From a checkpoint of a small image autoencoder.
Model: 48-pixel images, encoder activation gelu, decoder widths [48, 48, 96, 192].
Training: soap at rate 0.0032, 27300 steps.
Data: trained on retinal OCT scans (Kermany 2017), 49215 training examples, 71.0 epochs.
Rows from block 6 of the encoder of a small image autoencoder, named by matrix and row number. Rows with one number belong to one neuron. Each number is 128 + 32 x the weight over its row's rms, rounded and kept within 0 to 255. All counts start at 0. Numbers have three digits each.
After each neuron's rows are labels from the 100 images, of 14976, where the neuron reaches its highest value: "colour at peak" is the nearest of a few named colours to the mean colour under the peak. Only what is clearly more common there than usual is listed. The data: retinal OCT scans (Kermany 2017).
# fc1: MLP up (encoder.blocks.6.mlp.fc1.weight, 768x192), inputs 0-95
# fc2: MLP down (encoder.blocks.6.mlp.fc2.weight, 192x768, transposed), outputs 0-95

fc1.537:161145148139164150115139118140135138196143116021134109143153121186153156084105110091100096120111132080149133156136154159148124141148123121067180135136168117103096120159123076138079181123096097139123135166125069119128083134165152138126074128113170124161122131140173147155081103088135083099
fc2.537:071134113106058123147090152152096115126185135130116158193188137115150124157140106122112132112104162150134086110121218179124150161090097101172116146140090138189123116103123117072119145132109139074179154106120117101147154167140131140158096118122193195100119134078143204127150121102140172099
colour at peak: white

fc1.729:116180126156181132133099077111116155163116159083124087188179148179077120103186107114134138128111112061173122109095120189163118096127198169096098130156153078143078126178110089138157172149106122105112142109110101149106133110114158143135107118129077165146135123131132119131092108135137093150
fc2.729:068094071133073106127124182127171111141106146174131160075165122140138137132120132105185163057111149162102150139133176110124133194153078147148147166110151144173164146115124159102114125110137151116168157130129126088138152136163131101133109093167209119128150120103128134151162119132089189095
colour at peak: white

fc1.119:145170121198180144107159112151107106107128111109149096057180101153189155115100100132112135150091164035169134128095140099151171052127150153109142118163121144078117142132136058139126134073160094129099134161161128070137127087109184194145102155152060076126147111159143113120150126134142075057
fc2.119:067142124130087130168109134148122151120168121172108138116106137093081134115159070146175114105118172144062114134136190161105148137087099137107110163131107138149129119066152137133128176149205112154122120106172144166115121233146155116142107084081141156103105107094125101159159141165119178157
colour at peak: white

fc1.167:144112162144104157122151047116126129132071058118119078178109138172087148125088126119103154144158147124066085066158153108142146118126156176182091115123174133151113165129154095113146164151083139119121087102115184082074153118114165084094118087182083154137177169139161085131116062141127122176
fc2.167:104133113120140149122119191135125217118116139198158136114088127061159139161116059099162140090123155148149131078106234161127099184117129143146112178120146135146112124133151131128118133133180105142158143075138159136162135122091136164094105127100146147100121120066143108170119102110106106089
colour at peak: white

fc1.544:086166147034180137149123123140194127126114156151114134167189078122094076135130165119102092186161177141103128142103186157120131132143128099121107131120109082159124114132120145094143149105133182125128119180103149124134143136137112114119145082158186135119131088065139105159071102127097112155
fc2.544:147121101143108124147064135138126138132117141062150112133056119189177211111126147155134177067098181148088115092139043110153073090103116166173118125107123145110110156126136080080146064100168117066149122116154111055160110147121175145135101116133119129141176144163174126108183113157108114134
colour at peak: grey

fc1.318:117130142126148109127139109126111163159155146082097107139183089131115110100134090055122106110131082094098138154100203133144084130150102109135104164091100072144095119103134116124155121145113166131136106151134126166117133197116148112082174134165131167132153073079121061141092123106148097144
fc2.318:122081098116156176094136172170114254121154112158142127083152141160088102128117120113133155069113162126111139142057186163130131135146136142148127158098158137144131136139129134129087170139152133144156163127152168135149122096164119176122090105036172108153090114093141151136135092142145029102
colour at peak: white

fc1.508:142114177156139135123196138125127175189113150103163096085115154139111171113126082141081118134106172105214143196085138152147140067122088136077161150111142155074100120162121077098133161134081162161095211187156131130089083118155095145158152146157080122143161159145144112165123102129156075159
fc2.508:097103118139104140158089126119118165091192157117139139073077148046071206135123094100122145083114160173064123157156186121076137179141109112163139184152065136164108110097127135148123146138117095156179118131177134096132160165165160147089135072181151104143126095107149172134125122074108092141
colour at peak: white

fc1.170:163166127143119126125154085141155135193136131059174105073150156136133120067106071157116141132116131104218125170082100094134126073132081145154117127120093179131095119059144084086151146122150082160198165109181131085157060151098103134131119117119108137164131096132122113175132126154106172106
fc2.170:084094154113132104143147101130121149050194169126102153114070149124119125175107115098143097097151170138058114158143144166133107202146119123148121155165142117137136172128135148087116159152172118070090139160115120110112171129156108128123121077142107122070133145097191188138133129140125097152
colour at peak: white

fc1.274:118182140133160116098134085131096105122100072172144142117128083185187121180123142129095130141125146132205116111136122132170131067122170195161094094156137130096142176122123100082114197122155104073170131138137132138132126096097158057085135121094082164148146152203137133103128095124109104165
fc2.274:151126170131054144122142144139165215117145120126145138201135145082136119122114121096142098078120145139077109110137191140141158169084123149078166158123095086156114137139130151117123134120094130095143124123118125095123139155098152126139148080165179091101084119115149180157130111076112172125
colour at peak: white

fc1.685:119118140120158129101114148133144146120048137122117124140158114156127093116144095083095114163149180096099110095175157105154118181160116132134114128085091099112081150161106116101162175143064148093092145126155149116127167191128144124114095142097104171095177151113139079127141089110069088079
fc2.685:147150125128173172094072188139130134165139089135154144106125135158124121132114127123167198073119136130081168115091157129083153135112138138132113131100151135166137138157165105073103155162201107162165116101145126122112085113146104108083107143057137172167149107096132140153186118148125107119
colour at peak: grey

fc1.86:171174106129155183119153168124092072142148120157173143066182103151132157146139101186112141100133109107168162065126028096155150064151146139089105129128117140088098119161181084100091150102162060159159153121133090126196057160129126200113126137096143117138126188141126190141148110129113157053
fc2.86:115120144130135105142068103199168236149171106129174147186060148135103091135098177121133086137098123140111118170132202152124125137098178085137138135124203102088140156097103159147076138122125147063133145098147106197077164136183131082127092148129166108074089096110140119136129109125167083154
colour at peak: white

fc1.424:140172109137174188094144130155141117118127107092166103117133152158163133109121110124055133163137164145114141054165146172178152159125186155076193133136154155089049145132174057091125149090089074129120123113093093086106110092139163168160051115162201086149098152141163133135134089131103103086
fc2.424:100114067160141101136092172165180162098093205118153176123150133106104119141130203177153140082110118094110153140154139129113132090139043098166135126114123159142230126121123095154154088115178194101170159141135113171128119111112121134139111160095118155119194091121101159122133124117111169134
colour at peak: white

fc1.360:125164092116158198080122122126150083138127156112116140147166091131173142127134111184122128124108083080134136086076070199125141122093145111051132101131088118161060101100161116152104110104165069178146160118091104119120143118115122211136077102158158126113072096126130172161159106137122127113
fc2.360:042137087139106133129112118155151164106135120160116155160046150156087114127130160066119121063085110114100125157107165135146195188091090133121156162152187116144168179074146130177085144135143142038096142148164120132126106164156138058130147124157170086047121105144161091148160087111117127131
colour at peak: grey; white

fc1.21:142133167130146161142165107104139149201108114101103091175180148164085161107113103096122112120111144084065102106163171175140137059136153142133110131129114093190038130180088101107204087130116151122143125162119134076079178109119154130096112120190102188146129121142161065122127075118151075152
fc2.21:083097080116091175097093199120146161133071105124102140073122116142168146135075080117175202087135166173146167099102212106095100143134108133184147190088129131183097145072170138093117165132178121177154105128144149123073123140115135137099108128103161126122118152098130132193156114128122120114
colour at peak: grey; white

fc1.585:133082122140043144137114095120169116215135077105128154183096151182153137136097103163152138117078134109166106175116145185163139150087188147165152120079164129152077113157149070116123130172106045107105116111094107084084129060086145077154136129193173143119119203143138068099147142156144158112
fc2.585:125131122128142131146142156184132232052104130117200145136083151153087098121113114111090128078122107139069132121071188127120144157087139160125116159133081120118173162097122102154153117096075158148154156129148156225180128159097101101132119052101146159130147060108112165125151122128093129152
colour at peak: white

fc1.576:130184103083189132153134142126115121120180131102095150197206181194092131134153147117155073090123095069154134110090102130154108077165180132072154135160171097159100099122100115079122106136093097171081151125053080145107153107084139152123112103126112152149119145095123164135143101139160093139
fc2.576:079135086149087137111145136109154128117111126133119133102164149075084158122106115126118123131107149157143138187165147107111096114091095198151129166143092153123125138118117156161109123166116157117197124187158121119092141175133107078176152149099124097155139096135165164107081120126134189117
colour at peak: white

fc1.303:120134074129121172108078124116175073183143142128108083141147168135181145103167157129102124138070099120102128112073083197148127124078174138104148153118156128121049101147116126103133102144146119163108134105098083110148137165093130159162044120182166166137090151175113141134167186125120166144
fc2.303:078105105131145056150147136112159224121125141121129155084132121143157129133118158143114110087149125088194159120177116109142111063166068103183104099140130123104171136103145144151076144110120172136143114161187138118166159060158102119126185116137116065147140101124119157136107072142144081135
colour at peak: grey

fc1.574:120151069133198138128159128141146118142119173106105094137111090108089124138132174174144084137128075155161132113149083086163118108149184151076124116150176130137158120114123099104105119138159158142043163231062070145126104129075149185158117105127092092078135092103051146059129099145182107194
fc2.574:134141137076040148108125128097059132089153101143145114119208152166146165154123059135126114113105123158147141091130177180152086091099172175197122128121112129161116137082150127152078162091113122149177127030140134071074117131168146156119108137126129156143116128121187140147136105123150190098
colour at peak: grey

fc1.483:088111181121149118111122120155134148092121114171101127169116082102086106150113158098120099148145139149118141086107149177148122163134098122170056129139105112105206119078115135098135141162137177140148135011130129157158109145093121075095135062152073230159185117097161046158127091115088102158
fc2.483:101132141114218136150132099134192150155057064113158152092141104165139127106137147089181116048124122099106145139074184078159137109131129102100155170128147124142086107124166119226132130095189122148122111133119138081098183099102137159099127155112127120110133135157166116124125131128175063061
colour at peak: grey

fc1.485:117155153130117082145144105110113118171141097128117042079138090172113166121162182076082095147086149148124115143094172137143116111117222169106139096138137066108123118118091082105153127169143157116117134181136155153092111108109141102123081098135127168175128103119138146138115093131165043170
fc2.485:108153084144119151152132130116120191170111163192120169098179115069113154152103079166178134062146199129059156096126165165139089137195082094134113146154148171144113147154119138071177109181145111160148145161143082115147127150154112109118152080144139104110130127100127101131139128091143187122
colour at peak: white

fc1.478:114104120151122192124133157181156148131159089179171194158139186125145125145076097165161167083126109104172163098192081076123144108127133084153105145156100162105102116157186102101129092136162071108177166118081146177100094070127137149129182167129133069130134123153118112112167109129172118105
fc2.478:156116183109128097120146106182102118102131117167074129096161136116143174109158103109106102125106128149132104136053184192136177076133137148106135163094062083134126088127168163199143188079121161161096119132119158103087203113151109119142113181160075124117133115108158176117103111150098166124
colour at peak: grey

fc1.534:105116155114095137153107137117145145207158168138121111214124144124040167116149149155133138117113121139155110188092134142121099142101127100171160154113160098133105117176139096091115142122110191165205126135109151162184073171115110094108183132185191156202141191127108098147096147115133109108
fc2.534:098125062125151110193116106140118060119132100107107135070170091230174154183151114141123117113144133126176118182178087155200124107121132105140122098140072142158198120139101119107147100139103174096102121141087163100134167133122135144123100100167110103132187069183142154130155137172097125109
colour at peak: grey

fc1.386:103106147196128128110149148108062142187100143063127125179191198126055140122123119127166166111109120100125115132117125149145143074122157149122169148172177101069113123168098067146122168158049133113117136126106170149126082099131204131123142131125067083173142162126131137099127100111142030109
fc2.386:136155110141125121133090101140174075125160169212126139074149091135122183124126107106138108107140161102105110135193177147090108114172050182134138127121079148189148119082174139105120118113204151170142128135132136070148135141132123141088128093170136162096156145091142140116102137137129156148
colour at peak: white

fc1.24:128154101161164150119131148138147101146111118126122091049123122149129169153119168103109143134122132092115138019204041100167126100089166151132145128171127159126119148186160042092126148132166108168139136127103160090102167053089130148155094147129139154130107103160111125133217074146088175139
fc2.24:090090136108183136178117155129107153146100093136127145110135139120142170117134138182175133082128131127141120158137164142106182185115154118174119172138144111135104126127120114162123090171179093107120111128154150152062149105149151121074114150073106061151096091113118076147147081109080133133
colour at peak: white

fc1.354:109127176165139128147155072135087129152121138154130090198186122124133128125158077129172137107105070065195115115118155113138133159130195165094161123130139103137037141167124077100135111153132076138105153089146168160096107138114191173079131131171124123164144133116143114127133100114179111145
fc2.354:088123047134118103125089157099117102183115140155151135087160128190127145125115127147139141072115117155136115161125110127139113146127111172178128159133141145137126114149138119166057171117171173130143150131138115145131125103129161128141188112085048129156095057147140098149180123192078173182
colour at peak: white

fc1.353:078142150112096143126117152135152107155138168106090136112123150114116151135154141137125066136119104060113127181045116122181145126122168148089086154114137100137132099069111130118117139181127129182094170156109109120065147177100145130135137120169124165077097136106088138118142115157152034233
fc2.353:116117162134115121091141078068060102144153135112164178156124174045123155146137123155131181073107174181153153121159139129071114153118052145084155106154106158186057130131149136152121150138188115088130192104140066125079078169138097126081157118106109191102117097194210128126080154131144150122
colour at peak: white

fc1.681:133157103148210194105145170156160123128099128073134124147187103129144091144079120128124118165160118086138116073144142096176138087154106156092140147144145129159114135139151100118128163100115105145056173179068075096130213071125137187127064091164114104121127131122147123186153071128115043092
fc2.681:128145110129033137137103131149109176064103173086152173143110153093102191094125092156126142097125159180112156130115192130092142119125107137181132177094146163154118153127119161133139114137178096144128137123176156134092048242162140106137091140002147161108115106126164098116100145110108138115
colour at peak: grey; white

fc1.751:171137140129221137116142077134128170169120143151165064110181113121183149109094132050102129125139110099081122068124169100132106149171187126091099116067151118127086166098112082123188124161128113110118117084143115133127152165116150175121094068158111106153179086137105106157100100132128175100
fc2.751:101069074117120114143151149116143188097118100109121153109077117146116120132102145146133156059116170148141119120113153114130134120096101160148082166123153129120105099132162104174074104120179172146104153183131128151129133063122155138147165142014152185172144139138125152123126088110143102169
colour at peak: grey; white

fc1.114:166117137211173144128194147124060122141170135143131100098162127167145125123174114148116155108102091109108154103157086109132066065157164112084139117134149180087071121155137114149157105098159138142095171153079164108136135111143121201155121104124103082123102087153110202123121123119142171092
fc2.114:109118117122094123102110129175124155123106064047135150107126111099126152161069117145129132154127137157160095106134149129119077147095156091199083149121162123143104160144118157172062125139203126123187124120158098150073127156159170136090104157086140102111136154120143076134133076137149080155
colour at peak: white