config.yaml
encoder_arch: "vit"
model: "image autoencoder"
dataset: "retinal OCT scans (Kermany 2017)"
train_examples: 49215
image_size: 48
crop_scale_min: 0.5
horizontal_flip: true
translate: 0.12
color_jitter: 0.1
bottleneck: "plain"
downsampling_factor: 8
encoder_norm: "layernorm"
encoder_norm_position: "pre"
encoder_activation: "gelu"
encoder_mlp_ratio: 4
encoder_head_dim: 64
encoder_fused_qkv: false
encoder_bias: "all"
encoder_qk_norm: false
encoder_parallel_block: false
encoder_inner_norm: false
encoder_drop_path: 0.1
encoder_patch_size: [8, 8]
encoder_conv_stem: false
encoder_layers: 8
encoder_width: 192
encoder_positions: "learned"
loss: "mse"
latent_channels: 16
decoder_norm: "batchnorm"
decoder_activation: "silu"
decoder_widths: [48, 48, 96, 192]
decoder_blocks_per_level: 1
decoder_block: "plain"
decoder_attention: false
decoder_upsampling: "pixel_shuffle"
init: "trunc_normal_002"
residual_init: "none"
optimizer: "soap"
beta2: 0.99
lr: 0.0032
beta1: 0.95
shampoo_beta: 0.99
eps: 1e-08
precondition_frequency: 50
max_precond_dim: 1536
one_sided: true
adamw_lr_other_params: 0.0012
grad_clip: 0.5
steps: 27300
batch_size: 128
epochs: 71.0
lr_schedule: "cosine"
final_lr_fraction: 0.05
warmup_steps: 2730
weight_decay: 0.1
adamw_weight_decay_other_params: 0
Rows from block 5 of the encoder of a small image autoencoder, named by matrix and row number. Rows with one number belong to one neuron. Each number is 128 + 24 x the weight over its row's rms, rounded and kept within 0 to 255. All counts start at 0. Numbers have three digits each.
After each neuron's rows are labels from the 100 images, of 14976, where the neuron reaches its highest value: "strongest on" is what is common among them. Only what is clearly more common there than usual is listed. The data: retinal OCT scans (Kermany 2017).
# fc1: MLP up (encoder.blocks.5.mlp.fc1.weight, 768x192), inputs 0-95
# fc2: MLP down (encoder.blocks.5.mlp.fc2.weight, 192x768, transposed), outputs 0-95

fc1.524:148133161146153120159157107159093094164116123137157144140141087123084105094152106131142135126130108116172122094112080114106134134124117145130102091138139131147111121128124110096123123097172104151143140100154134115114093104124119125146121132085100130122082130127125149081131132134089205127
fc2.524:091113133138146152158113139101171182091102134144112116165137135151133131145126143113153106126128093140132123116200173123107160090105121139138160135092075123135121131118129104146132132148123159081147135118144122108113150119157114093116102117135155145131145136123135135177106123160148142096
strongest on: finding: choroidal neovascularization

fc1.74:134137156113125167148138163142088123132138101091135149134160136160093139123111131129115117100112119136147161158116154136113117093154148154091123094127164129142139089110163118127129108099138118143101131173115150133106097127168134147139118134116144102156111104115124143088067076112133091140
fc2.74:114128132135123115089123122131105143121083142160124155148130147105129144136156076108154106126144136148129125117164120119113125134133144146129169142112081137091096136140130144125128106135097133094204155131145125105165160142140117116136122093116133100073117112092124103125125148141133134117
strongest on: finding: choroidal neovascularization

fc1.399:121121102131077140140109146112160157120113104155123124144113093133114157163097170085106146129129152176102123066151126098141138150091161114153103124116100120120143156185119153110092157151130134096142123170122121111109156116085131101100134105139134126120121159149131116148179103126148111116
fc2.399:108134124121183149150142112118121212125151155110107125155135122125131132095140130158136117151127128125129136120083131129124120102113112115129091142129114139112129095071150101140158125126112146121109124154134104179141131099176086144147080111144119171148145138091119086142131185107092170133
strongest on: finding: choroidal neovascularization; finding: diabetic macular edema

fc1.319:102137092121095166116105136136120133112126105133126111146096094107120149116152191123090116124143117076125099139084116157151136118120158147088124166152138115150144140157110117100099159163129122162107141165092124135069170141096108127112125118182134136160132165107125094120214108102133095181
fc2.319:145109120126119110176128147132125182103117160106151129080190122148108073147117099156128132091108128130118127139152139129150153128160113127169132128129087134139137160088105137128110189098131124119155146086142139117128107171137116114109090131057136139105135106160154157134139132136135188110
strongest on: finding: diabetic macular edema

fc1.385:138156087114126126154130084128195116119100143100085135157166075098096124124113135103148082141141105091157126108114127137118139149138108117100125129120142121155155099137141110093128135094161128170101122144169115108108136144139118129110097145130140145129125097118137076173103117122109140098
fc2.385:101105136126148134107117147136084129136120122140134130081152152159167066131131098134112131083132102120076136107132131095128172102107128144155154130113054141160091148088104135153167148142099112083161143137120118161142132155152106154090117087079134129134141136151119133162137133153159169110
strongest on: finding: diabetic macular edema

fc1.522:136128135135055130134104124143120139135112125153128150166108136143123127142138102129111109127128127109131085153097088113141178146099153126124097124114131097071161145123131123139099144158107086110132166128153143124110144084107135108167153134123132126156114147157128165106161123151132081102
fc2.522:085112155129135103121108117134132072093165126166144151143139138143150137116116158126112120125144161125151158113132115086122123098114125130128130127121110146140122102130112135121142104112082112102129144113119139098152130149142135128110109136146108133103103108106118114118138146151078207145
strongest on: finding: choroidal neovascularization

fc1.262:118126148091060127131163122121167124135093104136107151157149102103144120123083133127136099116143084152123137105110153101115119133109104143145124125116123157127158129064115136129099124131179157131124127179150108101104093071120084119118148147089096139156111109154148135132116122128127149113
fc2.262:127123094146169124074137122143077150133135125142137108100143133145135122126122134130139130110112148136143133131142142120161129150165203121156149111124102116160112142145130132169123153137100054094158148101150127114108151183167108123105043101128161109083151160110129117143114145140142070106
strongest on: finding: diabetic macular edema

fc1.84:115134080100141154124107120137143108130089109102083114153164119108121112128155145091123145128118117104077104109120135120141136145096133114122110106127138126152098144154117143110131130125099120107120144110155135070109180182095137139123107124144086126145108101149119112095138093114135097107
fc2.84:084134129135148118143136174149124127139134144143118143122118149147124103111101151144110129141132174158135127115136190137113132096127111171112116132142140170138118118127110143095111116165145131180116140098114115143125108107123084135130138118044166116123128096105123123146164159134077154138
strongest on: finding: choroidal neovascularization

fc1.512:102168113115123143100083113102170097128104123157108120169126122129141118106149158098118083161139128112111090112075130137156139168069182139132124135140094097118137139123112140120137138186124108119152118123118129135108148106094152118134086121128121153130123137137134145099181137144102101141
fc2.512:148082124135140102143134128128097174111174127158117145158115123126130119132120144148078166106110140163114117122144147142104171099136064166137126108142174150175151135113094155134101161114106126157124142133153123144106129132129104123119143111141134131120126134117122086144103112092123182124
strongest on: finding: choroidal neovascularization