config.toml
encoder_norm = "layernorm"
encoder_parallel_block = false
encoder_drop_path = 0.1
optimizer = "soap"
beta1 = 0.95
precondition_frequency = 50
max_precond_dim = 1536
adamw_lr_other_params = 0.0012
Rows from block 4 of the encoder of a small image autoencoder, named by matrix and row number. Rows with one number belong to one neuron. Each number is 128 + 24 x the weight over its row's rms, rounded and kept within 0 to 255. All counts start at 0.
After each neuron's rows are labels from the 100 images, of 14976, where the neuron reaches its highest value: "strongest on" is what is common among them. Only what is clearly more common there than usual is listed. The data: retinal OCT scans (Kermany 2017).
# fc1: MLP up (encoder.blocks.4.mlp.fc1.weight, 768x192), inputs 96-143
# fc2: MLP down (encoder.blocks.4.mlp.fc2.weight, 192x768, transposed), outputs 96-143

fc1.3 [ 98 133 113 132 129 104 106 123 107  72  85 148 146 146 122 129  73 128 117  99 102 146 130 150 103  98  79  72 109 128 126 117 110 122 121 170  92 127 147 124 146 144 114 153 123 154 117 123]
fc2.3 [135 100 135 129 128 136 129 100 134 176 119 114  93 125 138 117 152 174 105 124 119 126 107 104 154 129 153 139 183 139 103  97 136 147 119  99  95 122  72 118 146 133 144 118 117 118 192 137]
strongest on: finding: choroidal neovascularization

fc1.661 [133 164 157 117 104 127 154 144  84 136 142 127 131 153 108 100 127 147 183 120 119 135 111 157 115 132 111 108 134 159  73 135 107 133 151 158 137 133 144 101 203 102 126 103 123  82  86 140]
fc2.661 [115 100 137 106 112 168 113 128 171 140 105 152 127 143 148 124  97 113 104 128 104 124 164 139 172 151  95 171 159 136 123 159 114 106  96 131 122 129  77 156 128 171 139 167 168 141 124 136]
strongest on: finding: choroidal neovascularization

fc1.614 [113 105 168 141 130 130 134 178  99 153 172 122 173 165 151 135  87 107 101  85 144 131 157 137 136 175  96 130 127 122 128 126  92 158 102 124 133 130  99 162 158  95  75  99 125 124 135 145]
fc2.614 [127 113 155 101 132  86 119 139 121 124 121 109  83 127 116 118 165 112 193 158 124 136  96 159 121 104 134 151 129 131  82 139  91 147 167 132 112 112  84 107 119 135 138 134 131 100 146 100]
strongest on: finding: diabetic macular edema

fc1.190 [162 104 126 139 122 111 156 184  96 171 102 134 107 136  87  92 163 115 115  98 161 127 132 112 132 142  88 117 132 135  98 121 136  87 125 127  67 173 110 160 146 100 109 103 138 101 121 157]
fc2.190 [136 148 139 104 129 143  99 103 170 137 122 118 150 148 164 128 103 135 176 142 107 128 124 147 117  84 137 167 123 108 139 140 107 142 125 112 120 136  85  98 140 163 138 130 152 128 176 116]
strongest on: finding: choroidal neovascularization; finding: diabetic macular edema

fc1.542 [127 143 183 145 104 106 127 127 107 124 150 124 155 112 147 128 125 138 137 139 115 119 126 117 129 114 132 115 171 134 107  84 179 140 167 103 103 149 118  91  93 124 132 128 106 131 155 119]
fc2.542 [144 125  74 112 138 142 149  94 107 104 123 122 105 135 100 148 155 101 130 112 135 134 112 101 120 132  27 123 102 140 151 161 125 129 130 144 152 102 128 145 165 119 126 125 163 150 113 100]
strongest on: finding: diabetic macular edema

fc1.56 [ 87 135 160 117 130  78 151 127  90 104 123  80 169 159 129 139 150 113 148 121  98 154 142 116 130 132 106  94 123 139  79 127  80 169 159 125 129 132 105 111 162 150 162 132 136 120  94 135]
fc2.56 [119 122 128 114 150 165 121 118 136 139 128 198  77 164 141 118  85 145  99 125  95 128 156 168 166 150 104 135 218 124 134 159 141 134 158 110 128  91  90 103 115  80 108 181 127 122 137 157]
strongest on: finding: diabetic macular edema

fc1.392 [ 90  61 143 123 140 165 138  91 150 138 135  67 152 136 160 150  93 135  61 125 147 139 169 140 143 112  97 103 137 110 105 155 129 113 108 158 148 106 135 169 148 141 111 112 176 103 139 101]
fc2.392 [135 174 110 125 138 112 121 127 125 145 150 177  94 121  44 117 156 158 138 121  84 110 102 123 135 131 114 151  86 120 166 132 117 116 159 138 146 123 121 108 109  57 108 163 101 149 174 128]
strongest on: finding: diabetic macular edema

fc1.716 [123 118 115 109 138 113 110 136 146 121 130 123 123 131 142 115 114 145 115  73 125 125 114 149 104 125  75 132 131 102 185 156  99 130 135 128 133 113 142 107 144  92 133 113 130  93 143 105]
fc2.716 [107 105 180 107 105 137 160 127 133 132  98 123 140 123 101 127 173 136 120 134 140 135 113 102 152 144 136 142 100 156 128 107 146 150 117 109 152 116 135  92 116 166 125 119 118 143 144 119]
strongest on: finding: diabetic macular edema

fc1.487 [ 97 127 144 166  96 111 124 148 137 110 122 124 115 111 116 110 135 141 126 134  98 130 123 133 123 128  98  73 170 133 136 144 132 114 140 163 134 126 132 139 132 164 128 140 137 137 107 133]
fc2.487 [121 140 137 113 151 148 146 120 145 149 150 123 118 112 137 100 125 115 177 119 134 134 144 127  99 163 116 149  82 141 146 112  64 119 151 110 157 134 114 128 116  67 120 180 103 114 147 125]
strongest on: finding: diabetic macular edema

fc1.534 [169 137 127 140 120 138 151 125 138 156 146 134 120 126 121  91 143 151 123 133 120 101 109 158 117 147 121 160 127 157  87 128 120  81 119 137 134 120 123 160 129  88 102  96 163 132 115 155]
fc2.534 [139  67 154  77 140 139 135 124 132 139 117 124 107 156 119 132 149  99 175 175 130 129 148 139 128 106 110 136 176 132 133 164 118 109 116  96 122 121  87 118 139 189 152 139 170  95 161 114]
strongest on: finding: diabetic macular edema

fc1.239 [108 122 133 157  72 138 152 128 103 119 139 104 128 154 103 138 135 123 145 161 104 148 138 159 129 141  97 132 120  94 120 152 110 126 114 140 135 124 136  86  98 135  92 141 149 168 138 119]
fc2.239 [ 80 130 128 112 125 168  87 117 181 117 123 151 118 164 141 117 115  98 114 131 101 121 134 136 152 101 113 100 183 136  95 190 118 135 168 111 124 103  96 135 125 119 127 129  99 122  87 130]
strongest on: finding: choroidal neovascularization

fc1.489 [110 119 117 150  97 139 111  72 134 151 113  81 162 105 136 120 152 163 115 111 117 139 154 124 121  93  89  91 143 121 115 139 118  92  98 102 138  94 165 132 133 170 156 121 160 122 151 135]
fc2.489 [119 195 141 122 122 134 150  95 103 134 114 152  70 150  89 126 109 132 144 111 151 131  94  95 124 114 130 146 126 129 162 110 140 196 147 153 133 136 109 129 138  79 125 148 136 140  78 123]
strongest on: finding: choroidal neovascularization

fc1.429 [162 157 149 110 129 146 164 141 146 140 117 143 110 182 163 136 153 151 126 118 112 154  97 130 121  87 113 118 154 134 111 118  97 110 106 126 143 178 136 145 180  95 126 114 137  88 155 144]
fc2.429 [131  87 116 133 142 119  90 120 117 129 134 185 103 105 139 130 174  49 158 147 132 127 137 103 144 153  95 161 100 133 119 164 121  91 139 119 110 121 101 121 114 220 126 137 111 144 116 119]
strongest on: finding: diabetic macular edema

fc1.137 [147 126 124 141 149 114 138 146  99  70 145 132 170 110  86 104 120 137 167 117  97 134 133 125 133 124  88  94 110 126  99 113 126 116 129 134 104 130 153 125 130 134 139 162 123 193 149 127]
fc2.137 [135 119 136  96 105 121  53 104 161 147  97 114 103 140 146  89 120  91  95 151 142 154 126 117 146  92 123 164 165 127 192 107 156 112 123 134 143 141  78 144  91 115 122 145 128 121 148 129]
strongest on: finding: choroidal neovascularization

fc1.350 [134 105 140 102 142 151 125 172 141 127 101 104 158 124 140 104 138 154 134 107 111 101 100 168 117 123 112 116 104 151  97 117 131 127 127 124 123 155 116 146 159 120 123 124 181 146 154 192]
fc2.350 [168 145 137 133 131 148 144 103  93 142 101 136 128 139 118 132 125 101 143 125 122 140 155 106 122  99 119 132  90 108 193 130 120 140 104 135  97 124 129 130 112 145 101 144 123 118  79  90]
strongest on: finding: diabetic macular edema

fc1.719 [ 89 148 154 136  81 120 158 131 124 145 122 160 133 148 166  80 130 146 112  83  87 126 185 110 122  98  77  83 159 109 108 136 101 161 146 143 123 127 132 105 145  97 119 110 102  82 139 167]
fc2.719 [139 148 149  99 155 148 135 122 105 154  86 106 106 174 108 157 141 105 189 133 129 110 133 164 122 130 113 183 126 106 100 159 124 109 129 105 151 155 106 147 174 202 127 133 166 141 136 102]
strongest on: finding: choroidal neovascularization